config.yaml
model: "image classifier"
dataset: "Sentinel-2 satellite tiles (TerraMesh)"
train_examples: 36250
image_size: 32
crop_scale_min: 1
horizontal_flip: true
translate: 0.12
color_jitter: 0.2
targets: ["main land cover"]
num_classes: 9
arch: "convformer"
norm: "layernorm"
norm_position: "post"
activation: "quick_gelu"
mlp_ratio: 4
parallel_block: false
inner_norm: false
drop_path: 0.05
patch_size: [2, 2]
depths: [2, 5, 2]
widths: [48, 96, 192]
kernel_size: 7
mixing: "cutmix"
label_smoothing: 0.2
loss: "cross_entropy"
head_dropout: 0.1
init: "xavier_uniform"
residual_init: "none"
optimizer: "muon"
muon_scale: "match_rms_adamw"
lr: 0.0015
momentum: 0.95
nesterov: true
orthogonalizer: "newton_schulz_5"
adamw_lr_other_params: 0.0025
grad_clip: 1.0
adaptive_grad_clip: 0.05
ema_decay: 0.99
steps: 17600
batch_size: 128
epochs: 62.1
lr_schedule: "cosine"
final_lr_fraction: 0
warmup_steps: 1760
weight_decay: 0.09
adamw_weight_decay_other_params: 0.05
Rows from block 5 of a small image classifier, named by matrix and row number. Rows with one number belong to one neuron. Each number is 128 + 32 x the weight over its row's rms, rounded and kept within 0 to 255. All counts start at 0. Numbers have three digits each.
After each neuron's rows are labels from the 100 images, of 14976, where the neuron reaches its highest value: "top examples" is what is common among them. Only what is clearly more common there than usual is listed. The data: Sentinel-2 satellite tiles (TerraMesh). In brackets: how many of the 100.
# fc1: MLP up (model.blocks.5.mlp.fc1.weight, 384x96), inputs 0-47
# fc2: MLP down (model.blocks.5.mlp.fc2.weight, 96x384, transposed), outputs 0-47

fc1.334:121154140111138158155093131138186090095126155098091169113122166168169183088108103099139121092097160096162134109119095141065116101120162142169101
fc2.334:107093159163073134133112105123055123100187085109154078141162138089128134175088123111095126185133031212149140085167139143160130120141119133083135
top examples: main land cover: rangeland (46)

fc1.206:130119139117135071180168136125129053118183143158142105173130100128172142131176097146140139121080177126141096189128119156075099141106062162148140
fc2.206:120145087128102124199150129128187079157126181137150117080136116081184123122088135150071113108188103073118113069139130114107163104137175114099102
top examples: trees (95); main land cover: rangeland (44)

fc1.125:142109059138141175181151115158142074163164088079165122133117120192161133131179117156113168186089129074097149102115124127134141194118108146115087
fc2.125:131160061144155096093145140073095135159135113113106178099142073127136101143068161136100110156185105156110118156116164119175214074133107101072163
top examples: trees (93)

fc1.43:111180072122143124169107140098116122159117151155170054111115190081136163129163074146114167104060175122092169094147099131147137076165119117124101
fc2.43:108101118146125121096134164158168174148130074165064135153097093090144135094092153180116178195111093058102110127141170118124129165090154131121148
top examples: snow or ice (99); main land cover: snow or ice (85)

fc1.14:102141159138142081165100089112076103105149126187153117130088164101155179160141103139189183124104135136195105161130107157116144186066120145121095
fc2.14:169080120197110143151145133115132148091157097075099106153147109105122074124063125098209127168186150116129102092126104097179156116138151084159155
top examples: crops (77); main land cover: crops (53)

fc1.299:145149129154052117114139136138058120187172137173092082104049089150120150092152152118093095135091128139128116175133090114144079081171124129162146
fc2.299:112158132088112136115148167089108119069116145121147119120129166108195103136112095117129181109159131105153034085117122175165187140136117076090200
top examples: trees (89); main land cover: trees (41)

fc1.189:090135132096086163176142151172120115120175137136105059187122116170138090137141132105185103142163172133082125093148109151213131109084116182109145
fc2.189:133106201121137091137119115076127087178105135105123157115144121060125122113112141137131131106141097166146151141081139111099167123158174099135084
top examples: trees (90); crops (73); main land cover: crops (49); flooded vegetation (26)

fc1.61:133139117129119119124116081203050118106185096155139158122145063119079139085107090132121076124069150049175141166132102161113156116152110120132105
fc2.61:122074066100155164119171135068164171166173113128123171155098140077115108114118058159143158193139105160136112112163143132121086089122165116115118
top examples: clouds (34)

fc1.165:147121111094109134155115119082098161168148131171167111115116071103085138114131060172157210145113170132171086150088030149128148086114165141154132
fc2.165:135096139183176150148133143165062102109127154123079071184111136100159154164097105038148082106126150175107129172104108093092167172138134127154116
top examples: clouds (37)

fc1.327:146183158113078150128174104138141164115155077167116126153121153157038122115103145111130167074131187181177149128170143159127123117126087083146112
fc2.327:176129114162124156104144163113209144202124111140109127165101121171171139098181118151070131094161093143118090043043132135161077088078132103105112
top examples: water (69); snow or ice (50); flooded vegetation (43); main land cover: water (35)

fc1.342:084146109127158153173162152139144123103125142130138162118133145163091151134075136094102178051169062129104120160086148130089144120142155109136082
fc2.342:072132151148142156158113134118111146076124085019172148125085128107069181137118185179147186169115102123134103093108151127142122098121123138117114
top examples: built area (65)

fc1.323:130184119127133081133148140107069118148158142159115188165133114091142189071143088082159140170171114110171127133133164108160116066099137167139124
fc2.323:120146131106142132133164148115147100124125121141086094134099092120128140121110120069140035157112220139105124184166154154144099150108180066135129
top examples: clouds (80); main land cover: clouds (46)

fc1.34:096123111109180131094150104144151094108143148133102139167104064167086130174146144161091083155124157077108209191126076136120120144210145145114164
fc2.34:117148154117129166079112111082125085137151124122115131119130196127149184102156190097103097092110120113143106084198169169195111142029091136091149
top examples: clouds (37)

fc1.63:131089144149106070126159193118071088196124109168097101107132162117071130156153118133111130140107099149171139129121092088130089090142096134095190
fc2.63:180164117138114181153108124143131136059116094125132143150123045195134103098149102106103123101083113125142078148153084196156173177145161138174059
top examples: clouds (47); main land cover: trees (42)

fc1.154:123132128118137120129063073135140144218103148148087139157141098126086109124170102100165098125125119077129104141182111092170077147116104085144146
fc2.154:086125054111120114077082131103113060054107109148174158110114147154171139158149122110110149072142165100140156098119181153176149070090166138083097
top examples: bare ground (81); main land cover: bare ground (46)

fc1.75:068187152157130119114162097188100134113135144106130130121147163135133160127113096174148194162131149116152101180099147192141133142091093090154141
fc2.75:147150118086123143143120155126067150155095111152142106118119102088155184139143163138090146071181143130157141178080149049134125138132144162097231
top examples: crops (78); main land cover: crops (69)

fc1.267:173080142151126179119133151104122163138100144124168142159168109094109097203180145142092155083107131088162125141117125126190099106103155150162167
fc2.267:175196077134123156091127162115165166080103120138172154114108148177130134096124179192142102129163107128109172154131099130059108104146139178151056
top examples: water (77); main land cover: water (65); snow or ice (42); flooded vegetation (27)

fc1.110:132109127167109101113189090125137167076168141101143151106069141108137138141133104131120111105120150141130093145187103072170116111187137122138173
fc2.110:176160151110114077136172104128097154077124141094119074144113116135091043137051140063174144144130141114167099143121142121116183123107138103082166
top examples: clouds (96); main land cover: clouds (38)

fc1.108:217130111146150180099124126124081140067159146140151103104166115079124158162139120147142123122088155138102159127132117112132157104152177151100130
fc2.108:115095106077098160127134181150104086156166105134160139120109135180133131149146113096129157138165108089133138072137152211145087132133122114105106
top examples: clouds (38)

fc1.171:110116124122114137173096163064113186067096157147156128160097070153106139144127157025167107101124157126100158149111124130058148149183145149168132
fc2.171:190137118171102143088064111117127102161185126151170090138174070132120146076139056124147174102131189121129112083143125146190166100105089110111096
top examples: bare ground (49)

fc1.207:152129144118117055117111126121085129123165154127163135109186164151146143105129145111192109170098185171115115134137149102101145136150123161113087
fc2.207:075121180171136188163096100220136102082122138174148209123128109084081148124134130083086129131174064166110083160145138129163092172131067112144120
top examples: built area (75); crops (70); main land cover: crops (45)

fc1.32:124165066142131100105180099082137112108168163181190127165130097137091141148124139183170107140125113097107155128140119125069153091178137176151189
fc2.32:123140150142121149120103107098150118136111115157138158151097115121138193139120174121102119141085151083103073095157133141164181075138048098167175
top examples: bare ground (65); main land cover: bare ground (50)

fc1.352:125110123146116109086103159113129134104168191120098120154137062096120145096141152095197128122054157125144163135103141221132136132099159171140138
fc2.352:137177135088122157172111096101160141140135114049119138088070105135169121128110158140123121173152115150138109142116149085140165098153140093119087
top examples: trees (93); main land cover: trees (48); clouds (38)

fc1.219:124148113102140127155125125122114178106145144208127083145111065158160158174116107061104136067075160093098123100134153088116126099120185196109104
fc2.219:147123149110151166037083156095129136102150120122213174156205144132082133152163120096187136128091155099133135132130124147118150139078081146162132
top examples: clouds (52)

fc1.291:109167188165112114136179137143148167070164144137142099115121134105122164116132124121157140118153201163120161141138131113142111066132140130108184
fc2.291:155102098138112076092145090154076158107162128117108122136111071151114164109074164109098088143110112140179110136152153144120189111138153125104098
top examples: clouds (97); trees (94); main land cover: trees (64)

fc1.130:116163149189205084139073101106158123133151189142126089144157125122152141101134090139101177128130123104123107166131110084125090136169161097156159
fc2.130:138147197114099205169177146118127129152151094067116149124073107131134174138094144177167109125165149151163144073095106086073129139090095135084080
top examples: built area (66); snow or ice (45); main land cover: built area (37)

fc1.281:145152083113144109071081102141125101144129128136114126118160086134163130148112133121122068162120147072123132134197109145106125128153043221072123
fc2.281:102146149098083164164145152158178141165097102151108116106143132131145111071184133095179168119157063130106183128113147101147108115085145091122150
top examples: crops (78); built area (77); main land cover: crops (62)

fc1.196:125116164150129093120102123063117108157128144196094115151131129090157165118130086114107183099128127060126112115170148211098115073140153104156079
fc2.196:074104097122135100154103126211155147106170175084139152161108179108093089166138094138151085141133131154179127151076131126099152179121128111126138
top examples: crops (68); main land cover: crops (53)

fc1.60:145202186116101125122121111130139089064143165106122084127137076048122155124098100105110180066124134122153194095189134123153108164165149125158090
fc2.60:153141085078069082095134136122089173113107026146127157170162122124134144155100163169134156127181120132137057147100126191108138141123092167120084
top examples: built area (85); crops (77); main land cover: crops (47)

fc1.94:151116153076168079117081158077109133149125098136145107203145085165133127086189070151145107118041089104059126149103192160078179146116070148121148
fc2.94:120102090129107102095182170122155122139114128097159146065078159139108133114148114130080138170160158142135069155163085131169139155124176069093120
top examples: main land cover: rangeland (44)

fc1.42:117116218058107173118122100124088092148135151135122110159173097185119150200112107170188110113122094123104099108115098079113151104112170182116099
fc2.42:114135086187135115048183131142127148110121143158109109129056135074130124104116138134135106190147092154131112163138123118123129148067173077111137
top examples: main land cover: rangeland (50)

fc1.3:158161074187096155148126178106156127112147153158132101090075133119116150128141109162095200112101112169095124139167096155129067068126099143159165
fc2.3:162145142170039120071155101113087145127156133102152126170111133090122109172120177147106103122144082107143070122155123116121202097141168110113170
top examples: snow or ice (96); main land cover: snow or ice (84)

fc1.199:156106160114136166103096100102145132192115089172145119174117106113144082140178085109138146113048127149092144159095135090148120137093059132122137
fc2.199:159113090112144105146164170080085091143084123109102133140102182146115154065148146091196107166188142122117107152118083159146159125145179178075094
top examples: trees (94); main land cover: trees (77)

fc1.73:128118129134149137071099132154102176115102092071137169154147119061098087129154068054106158089127094152125150138115118156154131120126187117094096
fc2.73:186146152123138130129094123103095091124111072126075142111150148119148170161132131174115108135063089080091145153125197062115188118118070161160149
top examples: trees (96); main land cover: trees (78)

fc1.176:059150101113116170097165137128106100146106126179096116107134124142166167134137094057091199117125112112165131140157105120096109144180107076102117
fc2.176:201157193095134153188072146151085149044149102094154153064085154135134140118117185150096073148110132129122111074112090083082144157104100125121150
top examples: built area (82); water (69); main land cover: built area (48)

fc1.116:200171146193110145106076130131112081111108105152109169152196132155061116182098142206103105123094143149109104157169091103148108136062118118143119
fc2.116:079148110140150157113130187116138137134133183118144093105074128084154149050158042063120160122165145128153193163148143154198070182170111087138159
top examples: bare ground (61); main land cover: bare ground (36)

fc1.362:123150137157137190085166131207116125133154116174189111136131110114165114133147095144098154120102213065161148119100115131108143145111122120152113
fc2.362:107110060117145107169053140083128173065096122096186165120111159154077105136101174139163112124122141129156129159113140175025166144110135136127108
top examples: trees (88); crops (72); main land cover: crops (49)

fc1.174:150116109080144121137136163088070116114122136106196112139110107161091207129187122120194151158159160168125091148155118109161082073170143129144092
fc2.174:105098131099107152111148162160132126175146143176084147155107141147114113140096099120104108160102100096126164129108131041140188151117117153130140
top examples: trees (91); main land cover: trees (54); clouds (49)

fc1.158:057186152111117083098134142127172087134130197137158196118105110111098171082138138120096155103163140152151125170139165139091053117115078090169137
fc2.158:144089127141107158116143126112094147151174099143049107164168138139137139125096143159114140143123106103163139136091101077173133134154135116105139
top examples: built area (62); clouds (36)

fc1.105:119164146065122098148149151084117091088139161127176174147092147132176157124094099092130159105117146105121190135167124158138129117110086128117107
fc2.105:125113060143115167115089091150126094124118123171115092146109129162053102176101119136157114106089191176113150129100125102135073155186148129142115
top examples: built area (69); water (66); clouds (41); main land cover: built area (31)

fc1.306:099118107094096156143110117105104161142083143078083058121108128175078197160114135154096119119078126144082144154116136118143117080154111179146146
fc2.306:159100084114068151145137091152172094221140126109076172157160182112189116122138128166156154169167161151126086133138085152130093160052119089131107
top examples: trees (93); crops (77); built area (69); main land cover: crops (46)

fc1.321:155126135124219093121153103095093134147160160101150118116111099161160118115172145133130119136104141084178108182066108112085142141100107114195166
fc2.321:083098063150133144195101156108109123157152167122104139114157154109173167130096156134113099078133175073137172113171158138110103110106128109076057
top examples: crops (64); main land cover: crops (47)

fc1.249:112112111085073137198136140158102075169096084087139125109142108140109179150119113141130085121111103106128099107173118165172107149101073147137096
fc2.249:158112151081150134094112112134114128125122156106105123113122147110127071098119145127158134125175119238159135061108096095103127146123201129075136
top examples: main land cover: rangeland (44)

fc1.355:072162154158141169137109127093195150139161148102132200137086118149104139135091128155117146090167135122113125070138118114115151124139071171168156
fc2.355:129101147147131155136113101118076096105173101113145146103139089085106192156105109126108168163103093125141180146129128109153157137084181091173164
top examples: main land cover: trees (44)

fc1.316:107129146096093149084145193109085183171153100169110140130139121133194106115161098096104191122132159122125176118096181157174099089148119162134120
fc2.316:138116159102137123101105183151120123100149117155112076126119192139108088066083163113130073171092182150104140180139166147138120086118088106180121
top examples: built area (68); clouds (47)

fc1.322:140140059138123140123155168148130176153157110171071139041171136163066115122174116111074128098103080135099187184141125112060116121122075099169147
fc2.322:105150071188146111086091090140144147145171110122129105173097150106125094171115209172124074084173106177167036128102087143119131126109132163109148
top examples: snow or ice (97); main land cover: snow or ice (94)

fc1.239:080156189122115133118116077137140145130057110180150135171101132208136173149132151126134178111108110120108204088118104135085095070147119113109098
fc2.239:210114149112117122145171134144133065065127123087175145101110118083134130113087148120148108152198087100142177131128157118137162125109105086098107
top examples: built area (74)

fc1.79:175104131091097124139116141151142149061127183137131191162119063083104114106170112147102168097162112118149086095146132100174133117134138084128104
fc2.79:072081142164135139142166115081183112111068081080101099139069136119160132122165164128087140180089112140168152102068115125102151090096187194142174
top examples: clouds (34)

fc1.186:132108162149090135172093060173088118071192150186184143160122086127123136135074134068156162160133154107112133175149067133117161151139135082157139
fc2.186:092135112189153156090164191168179148127132196153112174137111087098086125109171120137127151117136158190134095137111121129109108083123092123145139
top examples: crops (75); main land cover: crops (53)

fc1.136:080127162149090096063131110159110108148182136141148126121152157082129144128111173138158158100121099108121155182171105096152131144109069077192104
fc2.136:182150126147125156108175197149120160113099113111102148125131132134110086088125084097097124134166192105178123107092118087163081170103146077120138
top examples: crops (75); main land cover: crops (67)

fc1.76:144170111092109100141130116180116136144071139172109146137114154129138222143158140096134087128081160205074138112158099131104119090161099128083110
fc2.76:173060157102138113118139155171172161102153096186079144111205112128094086111114097108087094150205084171109109169152095156147099114090150046112134
top examples: crops (72); main land cover: crops (50)

fc1.93:123103096138176146134101138154106140113185131153166097168072071141085119161129126127146126177104143200080124056186116107040143164157107068162138
fc2.93:144161110052105113133173139122201121066117126100087100141141169063110104066135079176185102156099111143131192125139137148140154162115156097137182
top examples: main land cover: rangeland (63); bare ground (55)

fc1.298:160156148138201129142127138140148098165120121114127137139184150125163163082135123117171159130125081116138151092130174164099156120180167087145179
fc2.298:111085070158147168190111114171089126125106076131093132190123110105125180150092101064084133114098164132076172130135157153085075183130037095113079
top examples: built area (64)

fc1.58:161126139114189170130142138121184138127132110157127146158108110183104180156152061094207101105092147182089182129160126089049135111102121126122105
fc2.58:125080114101130126072171106162119128149119111121089150138148113101141148180165063150143147146031144097156181187129174104172176136123141142117121
top examples: trees (94); main land cover: trees (79)

fc1.296:126155139101143122107078116132137099186125069171098192093149047152098117085146049127103103118137129128150130089142148143155117118104069142147189
fc2.296:056109087152147143130096129109112121098158143156129074122141135177152123186107154102182122126153145120123165104151139129095169135124171159117131
top examples: bare ground (80); main land cover: bare ground (41)

fc1.364:105136115129125125132094129089167109138058119119138065169164125155109153088120102131154178112141118141097129121117118177077175152057141108124105
fc2.364:141146109139146062095193099192158152083138124124104153123130165113140081162163191063150110107170138082104125192126147093151155134170110167095138
top examples: crops (88); main land cover: crops (71); built area (64)

fc1.30:145113061134128183149116126172156138145095089110127156145171104132130181156090122127115167169040159136086126125114102150180111105116053110166172
fc2.30:145120115131115130143126144092111106167112135165126096142171105171108140105128099162172133204153157123095120103087116140143080099152170164094138
top examples: crops (76); built area (66); main land cover: crops (49)

fc1.115:110165122093143195095053184127113078115105145105149100173097173117143154161135136065102153120115093109126172110104100115065132161111095070089121
fc2.115:126103140076092135190157117114127110094153110174076177121095116116114126087127175108124058122157147147099133096092180137065129133170138112134221
top examples: water (68); built area (66); main land cover: built area (32)

fc1.117:113188151130140134140142126128140157133116118101133165186236136115140167126148050158095108118118153053077111172124116118088160079070136118113118
fc2.117:083155140124110181093133094135139182084122141151172111159157118079079063149153178163103137118173167140110122137101142153088141131095110158091123
top examples: crops (97); main land cover: crops (92); built area (78)

fc1.38:110107128094188098180150102095082148128203164141089139138141101186142145111123110080165182125134133096134145084181106123176184166070144110172146
fc2.38:119097124092106159133139064155148168110120109177126120165136195123102177120125117149118094143144119155150141193129104107181093094116109095093127
top examples: trees (92); crops (74); main land cover: crops (50)

fc1.351:133082124125091121165165089149167183158172128142143121131141132140076100112158116120144100166082144112130143110128106128162167105161127134081081
fc2.351:168126151171095131122087164153062108112140120191129124148099088147139147161133102122174109096178132175062139170107161096125076098162131160153118
top examples: crops (85); built area (77); main land cover: crops (68)

fc1.26:098127146113127120158117133144064117098071147112095107142118123146117178190163196095110149105105125164156148127151126093159110150101084156164088
fc2.26:108154171149123140109126115145153127092124097134118148158148145134062113107148113096126119096142168120133164091154153109196152070129159114127132
top examples: crops (68); built area (67); water (67); main land cover: crops (52)

fc1.300:073104183144128117102120146146113120070169151096174037125130168066105169180131104137150148130125187120096102129135140101127164174136139136136128
fc2.300:086101130114119109121119214163115072137150098168156093167096119126148124122127157138154143115111151126143103168170102115155133154142187041109140
top examples: main land cover: rangeland (62)

fc1.22:083119141113181085150103095097111151106140131067143095150106123143119144142160148047136099206155126172102184178111108161131142074140140104177174
fc2.22:140123088095148181147149095126143104090067161138132174161180117085096129128133104109081102096138136094141138079165102191138115185182098122176123
top examples: water (71); main land cover: water (36); flooded vegetation (32)

fc1.157:139164134141096144060120197114168087209174133120118147128148179143161158052138107132166171113107140099078126103153121153139126125159158123110112
fc2.157:155110117129135141176095142198141092108116113169147108174113133143115112141169084042092090135087187127143127134113155149113115117124118105186199
top examples: built area (73); crops (67)

fc1.168:105110126110156129069099159146156076095123154145189059187125055150122166125113115147153220162152111129100095190150133082141157100085161178054097
fc2.168:114195124133133150158117156176123187125145127115167133110129191090153112143183196105110058119091104120108146134097111152107112117143159094206196
top examples: crops (87); built area (73); main land cover: crops (58)

fc1.145:148144166117126084134058132133133169161112229100102144129173133154118214128113097095110106147098166092136100127118102171088106105168081162082118
fc2.145:133116151103149190115148110157093116125166083138166137136116127148132058128094151188145142181107132164127123142113100059132141165119085081175118
top examples: bare ground (50)

fc1.129:209140098087052118161116168076101105144161124095171129128174076146131167155135102135137110122143166125153111132157088109119117133073164192118133
fc2.129:128090136110135142149199191128079148138147098117145135126091138184117102135103099086139100129090080142152120179101122121108136170211143119133052
top examples: main land cover: trees (52)

fc1.383:142130139123145149144147152094081092135096109116185107166091118074127089165171131103153134141130093137138198093134146162139102107148148121153146
fc2.383:147179066128109149151141153140178184071147193131087176123104156154122146121141080176111099111169106139102115155130073185089136156134114134139111
top examples: bare ground (53); main land cover: rangeland (53)

fc1.27:113094098152081154185122174127151098108114067180156139147168125110090084135217092097146135135104148148073185099134094110140098136143093184069155
fc2.27:152144168107179142122138090100151105171106144138165100122118110148143085079062165128130126184128136156167113166110092164110128111194126145187084
top examples: crops (84); built area (79); main land cover: crops (58)

fc1.271:165110198170163112144095125162170088134106170181141148157123145047115131166116123147117106151148094135032207131099165074125114137089097108197131
fc2.271:117131063105116099143177213130147132186136118119094142112112041186109158124112124103125179073108117169119053158150101145151116171155109156131144
top examples: main land cover: trees (47); clouds (42)

fc1.106:159129122052171197111095118127112132180177131127107115116170161167126136104168089078094128123096165058149073137120153073048112162105126129157163
fc2.106:166098126174094092175128066103163132150140104146067136124089130117059135124071171080139095198133123121130133103163192149164125125123144154108084
top examples: main land cover: rangeland (43)

fc1.10:112136095064167150102172099082114106082124187084074140153153132103089091158136145129080101039100137096121139122131129120127145082133102123151142
fc2.10:109100146169098167123089106096184196086118139177124147140117103151136165129116145156108147215123149131118165118133132152115105063160144213140094
top examples: main land cover: trees (44)

fc1.128:071084152129063156177093151185101157171091104091107132121122104075147141175138093180114187139130165075123096167079106182160143165148140076120151
fc2.128:158128123129131084119128176105123087127134143124119072168067123125146152130125185072147093114163147204117173146148119110076121078085106159129156
top examples: trees (92); main land cover: trees (47)

fc1.52:138111105168126158127162122098094171159154082149132103133059092122100129146178143157124137161064132134141072154116187110130107108166131119142140
fc2.52:095127155139088085108101192174123122126083099149156177119140157102177045124108123143132122143175106122124098099142120192153151167180105115127133
top examples: trees (88); main land cover: trees (55); clouds (35)

fc1.66:147104156179078132126159131152111127105138189121079144117175116157147128129119087132102107201141102089058135096089077104120144054089127110135112
fc2.66:139137175122166173130133186112154157078164149108115149158158171140065073103128134099155131148144158120130071135136146145137114155136134114138123
top examples: crops (71); main land cover: crops (56); clouds (39)

fc1.156:116132140110203080159144114144084146154190159146081129144117106114166132169167117119143163042120103173117163101160125088200161158069103117096154
fc2.156:182117136150049126115120109110166104143097143142111059150123173161150145118076147136098138171181092089113095124086106130115142082184063152147136
top examples: clouds (42)

fc1.59:120118124078150109107084102096096083129190144077144089123146082125063117130139116086136104168085113086085085154138162097104210181086136136111133
fc2.59:121173113138114117137177131113148214165104148118115105093077148134115155098055151137131127202108097135205094119184108140150077112099179087130101
top examples: main land cover: rangeland (53)

fc1.179:105151105134116129142127171079097109075151137118154118140162137170169134181139129238116192107084111115110076128116144157093127137140119093162143
fc2.179:134144107146126200141154122155134170079095067113160154164195151136143118149183212145154147102173096141112146108139088133099147125054146139123137
top examples: crops (81); built area (75); main land cover: crops (45)

fc1.266:170144088117120100138122141183154117120157081102113103114091114150110176109128071075138102114098176094088086100101153132131117145135069143134152
fc2.266:093112215132121101135159097101135158157069177197136067129126114160169181116121183130141188125153118120152165116159128179117124150078164116035130
top examples: built area (73); crops (72)

fc1.247:111083161127144098116158108129167141162131114128166127152072074114092111133125124167146136162094150152079144190164117110098126100151147181081152
fc2.247:123162119101144170128177147155130126071100098118131166124045153190154118142150152095131105118089102050135083181116112094097199127122082129162126
top examples: trees (95); main land cover: trees (68)

fc1.310:147184090137138117080116124131119168017142083146150107160161100149172126127073075095198127147169162107103135164088172118113086139097124130108128
fc2.310:089138170133135071102146144138147159188117142087063154090128119104163115112179128132101125139174125106108072161108132155077170122115177108180138
top examples: built area (76); crops (72); main land cover: crops (43); clouds (36)

fc1.273:084098118143046189134174136104128159168130151152102140116149096109109087173091039100112144172119092113135154102123140120098170055084097163144099
fc2.273:171147143093099228123101139078153164129154105125141139163180122111085154061148121136141142128128174113139066127140135117077117149143154078135074
top examples: snow or ice (43); main land cover: snow or ice (36)

fc1.372:161107166155099116112127106147173086110118149072145130105174061131048154151167121162187119076114065152203160145147154142111154084102146148159190
fc2.372:115144117129135130134133147119083120097105092174135173147079203135099113135108167134089106068142151091097136128050130133077120115158169100177132
top examples: bare ground (50); main land cover: water (32)

fc1.224:128125209120101117146058154105182083180139190139136129164157122136118173050116130097141179142137145143134148145127113099096058174195073142119124
fc2.224:101150084128168163088136118121120169136158043113120111169130106078109122127170185150120121143167118122117103148126133121119143132129152147168101
top examples: built area (93); crops (84); main land cover: crops (48); main land cover: built area (28)

fc1.255:122150095131116116135163161077122165133073161130215052098146125161143148059185134094139099091101143097123155113093084182114115130138129193111099
fc2.255:110097125169142106175091075126120065149138144153091122145168119060141161177136152142116193158157172135180118096182085149122108146085140064104131
top examples: trees (90)

fc1.0:096127114104146148123152104063143164145158153120117103091165147162167086218128057116106182189091109112165144116129127098121160062097125112150118
fc2.0:100145113105145142159109137152124124148134110142126111181171045116085164128125106179077181099169189178134130148141166133161099158179131135131118
top examples: snow or ice (43); main land cover: snow or ice (39)

fc1.53:176103190123162139128105126122142098108080158146179124147147102141114130137162144150154194150098083205104149110124101152072096100065149182111113
fc2.53:136085086120162157134130200161120127125153091115166127121046108099126134113097094074137063142133130120131145142136161099128130125105134093136166
top examples: flooded vegetation (26)

fc1.121:095142116071091122106107161151155218181201092078144199131137102138107102101143111117145108146059122177135173175127096124188112120128107148105111
fc2.121:119190177149150129085075189142128095140112153147120174121139118122149138179163105063104138130097191068125147202122159121124136120123113125135178
top examples: trees (92); built area (71); main land cover: trees (45)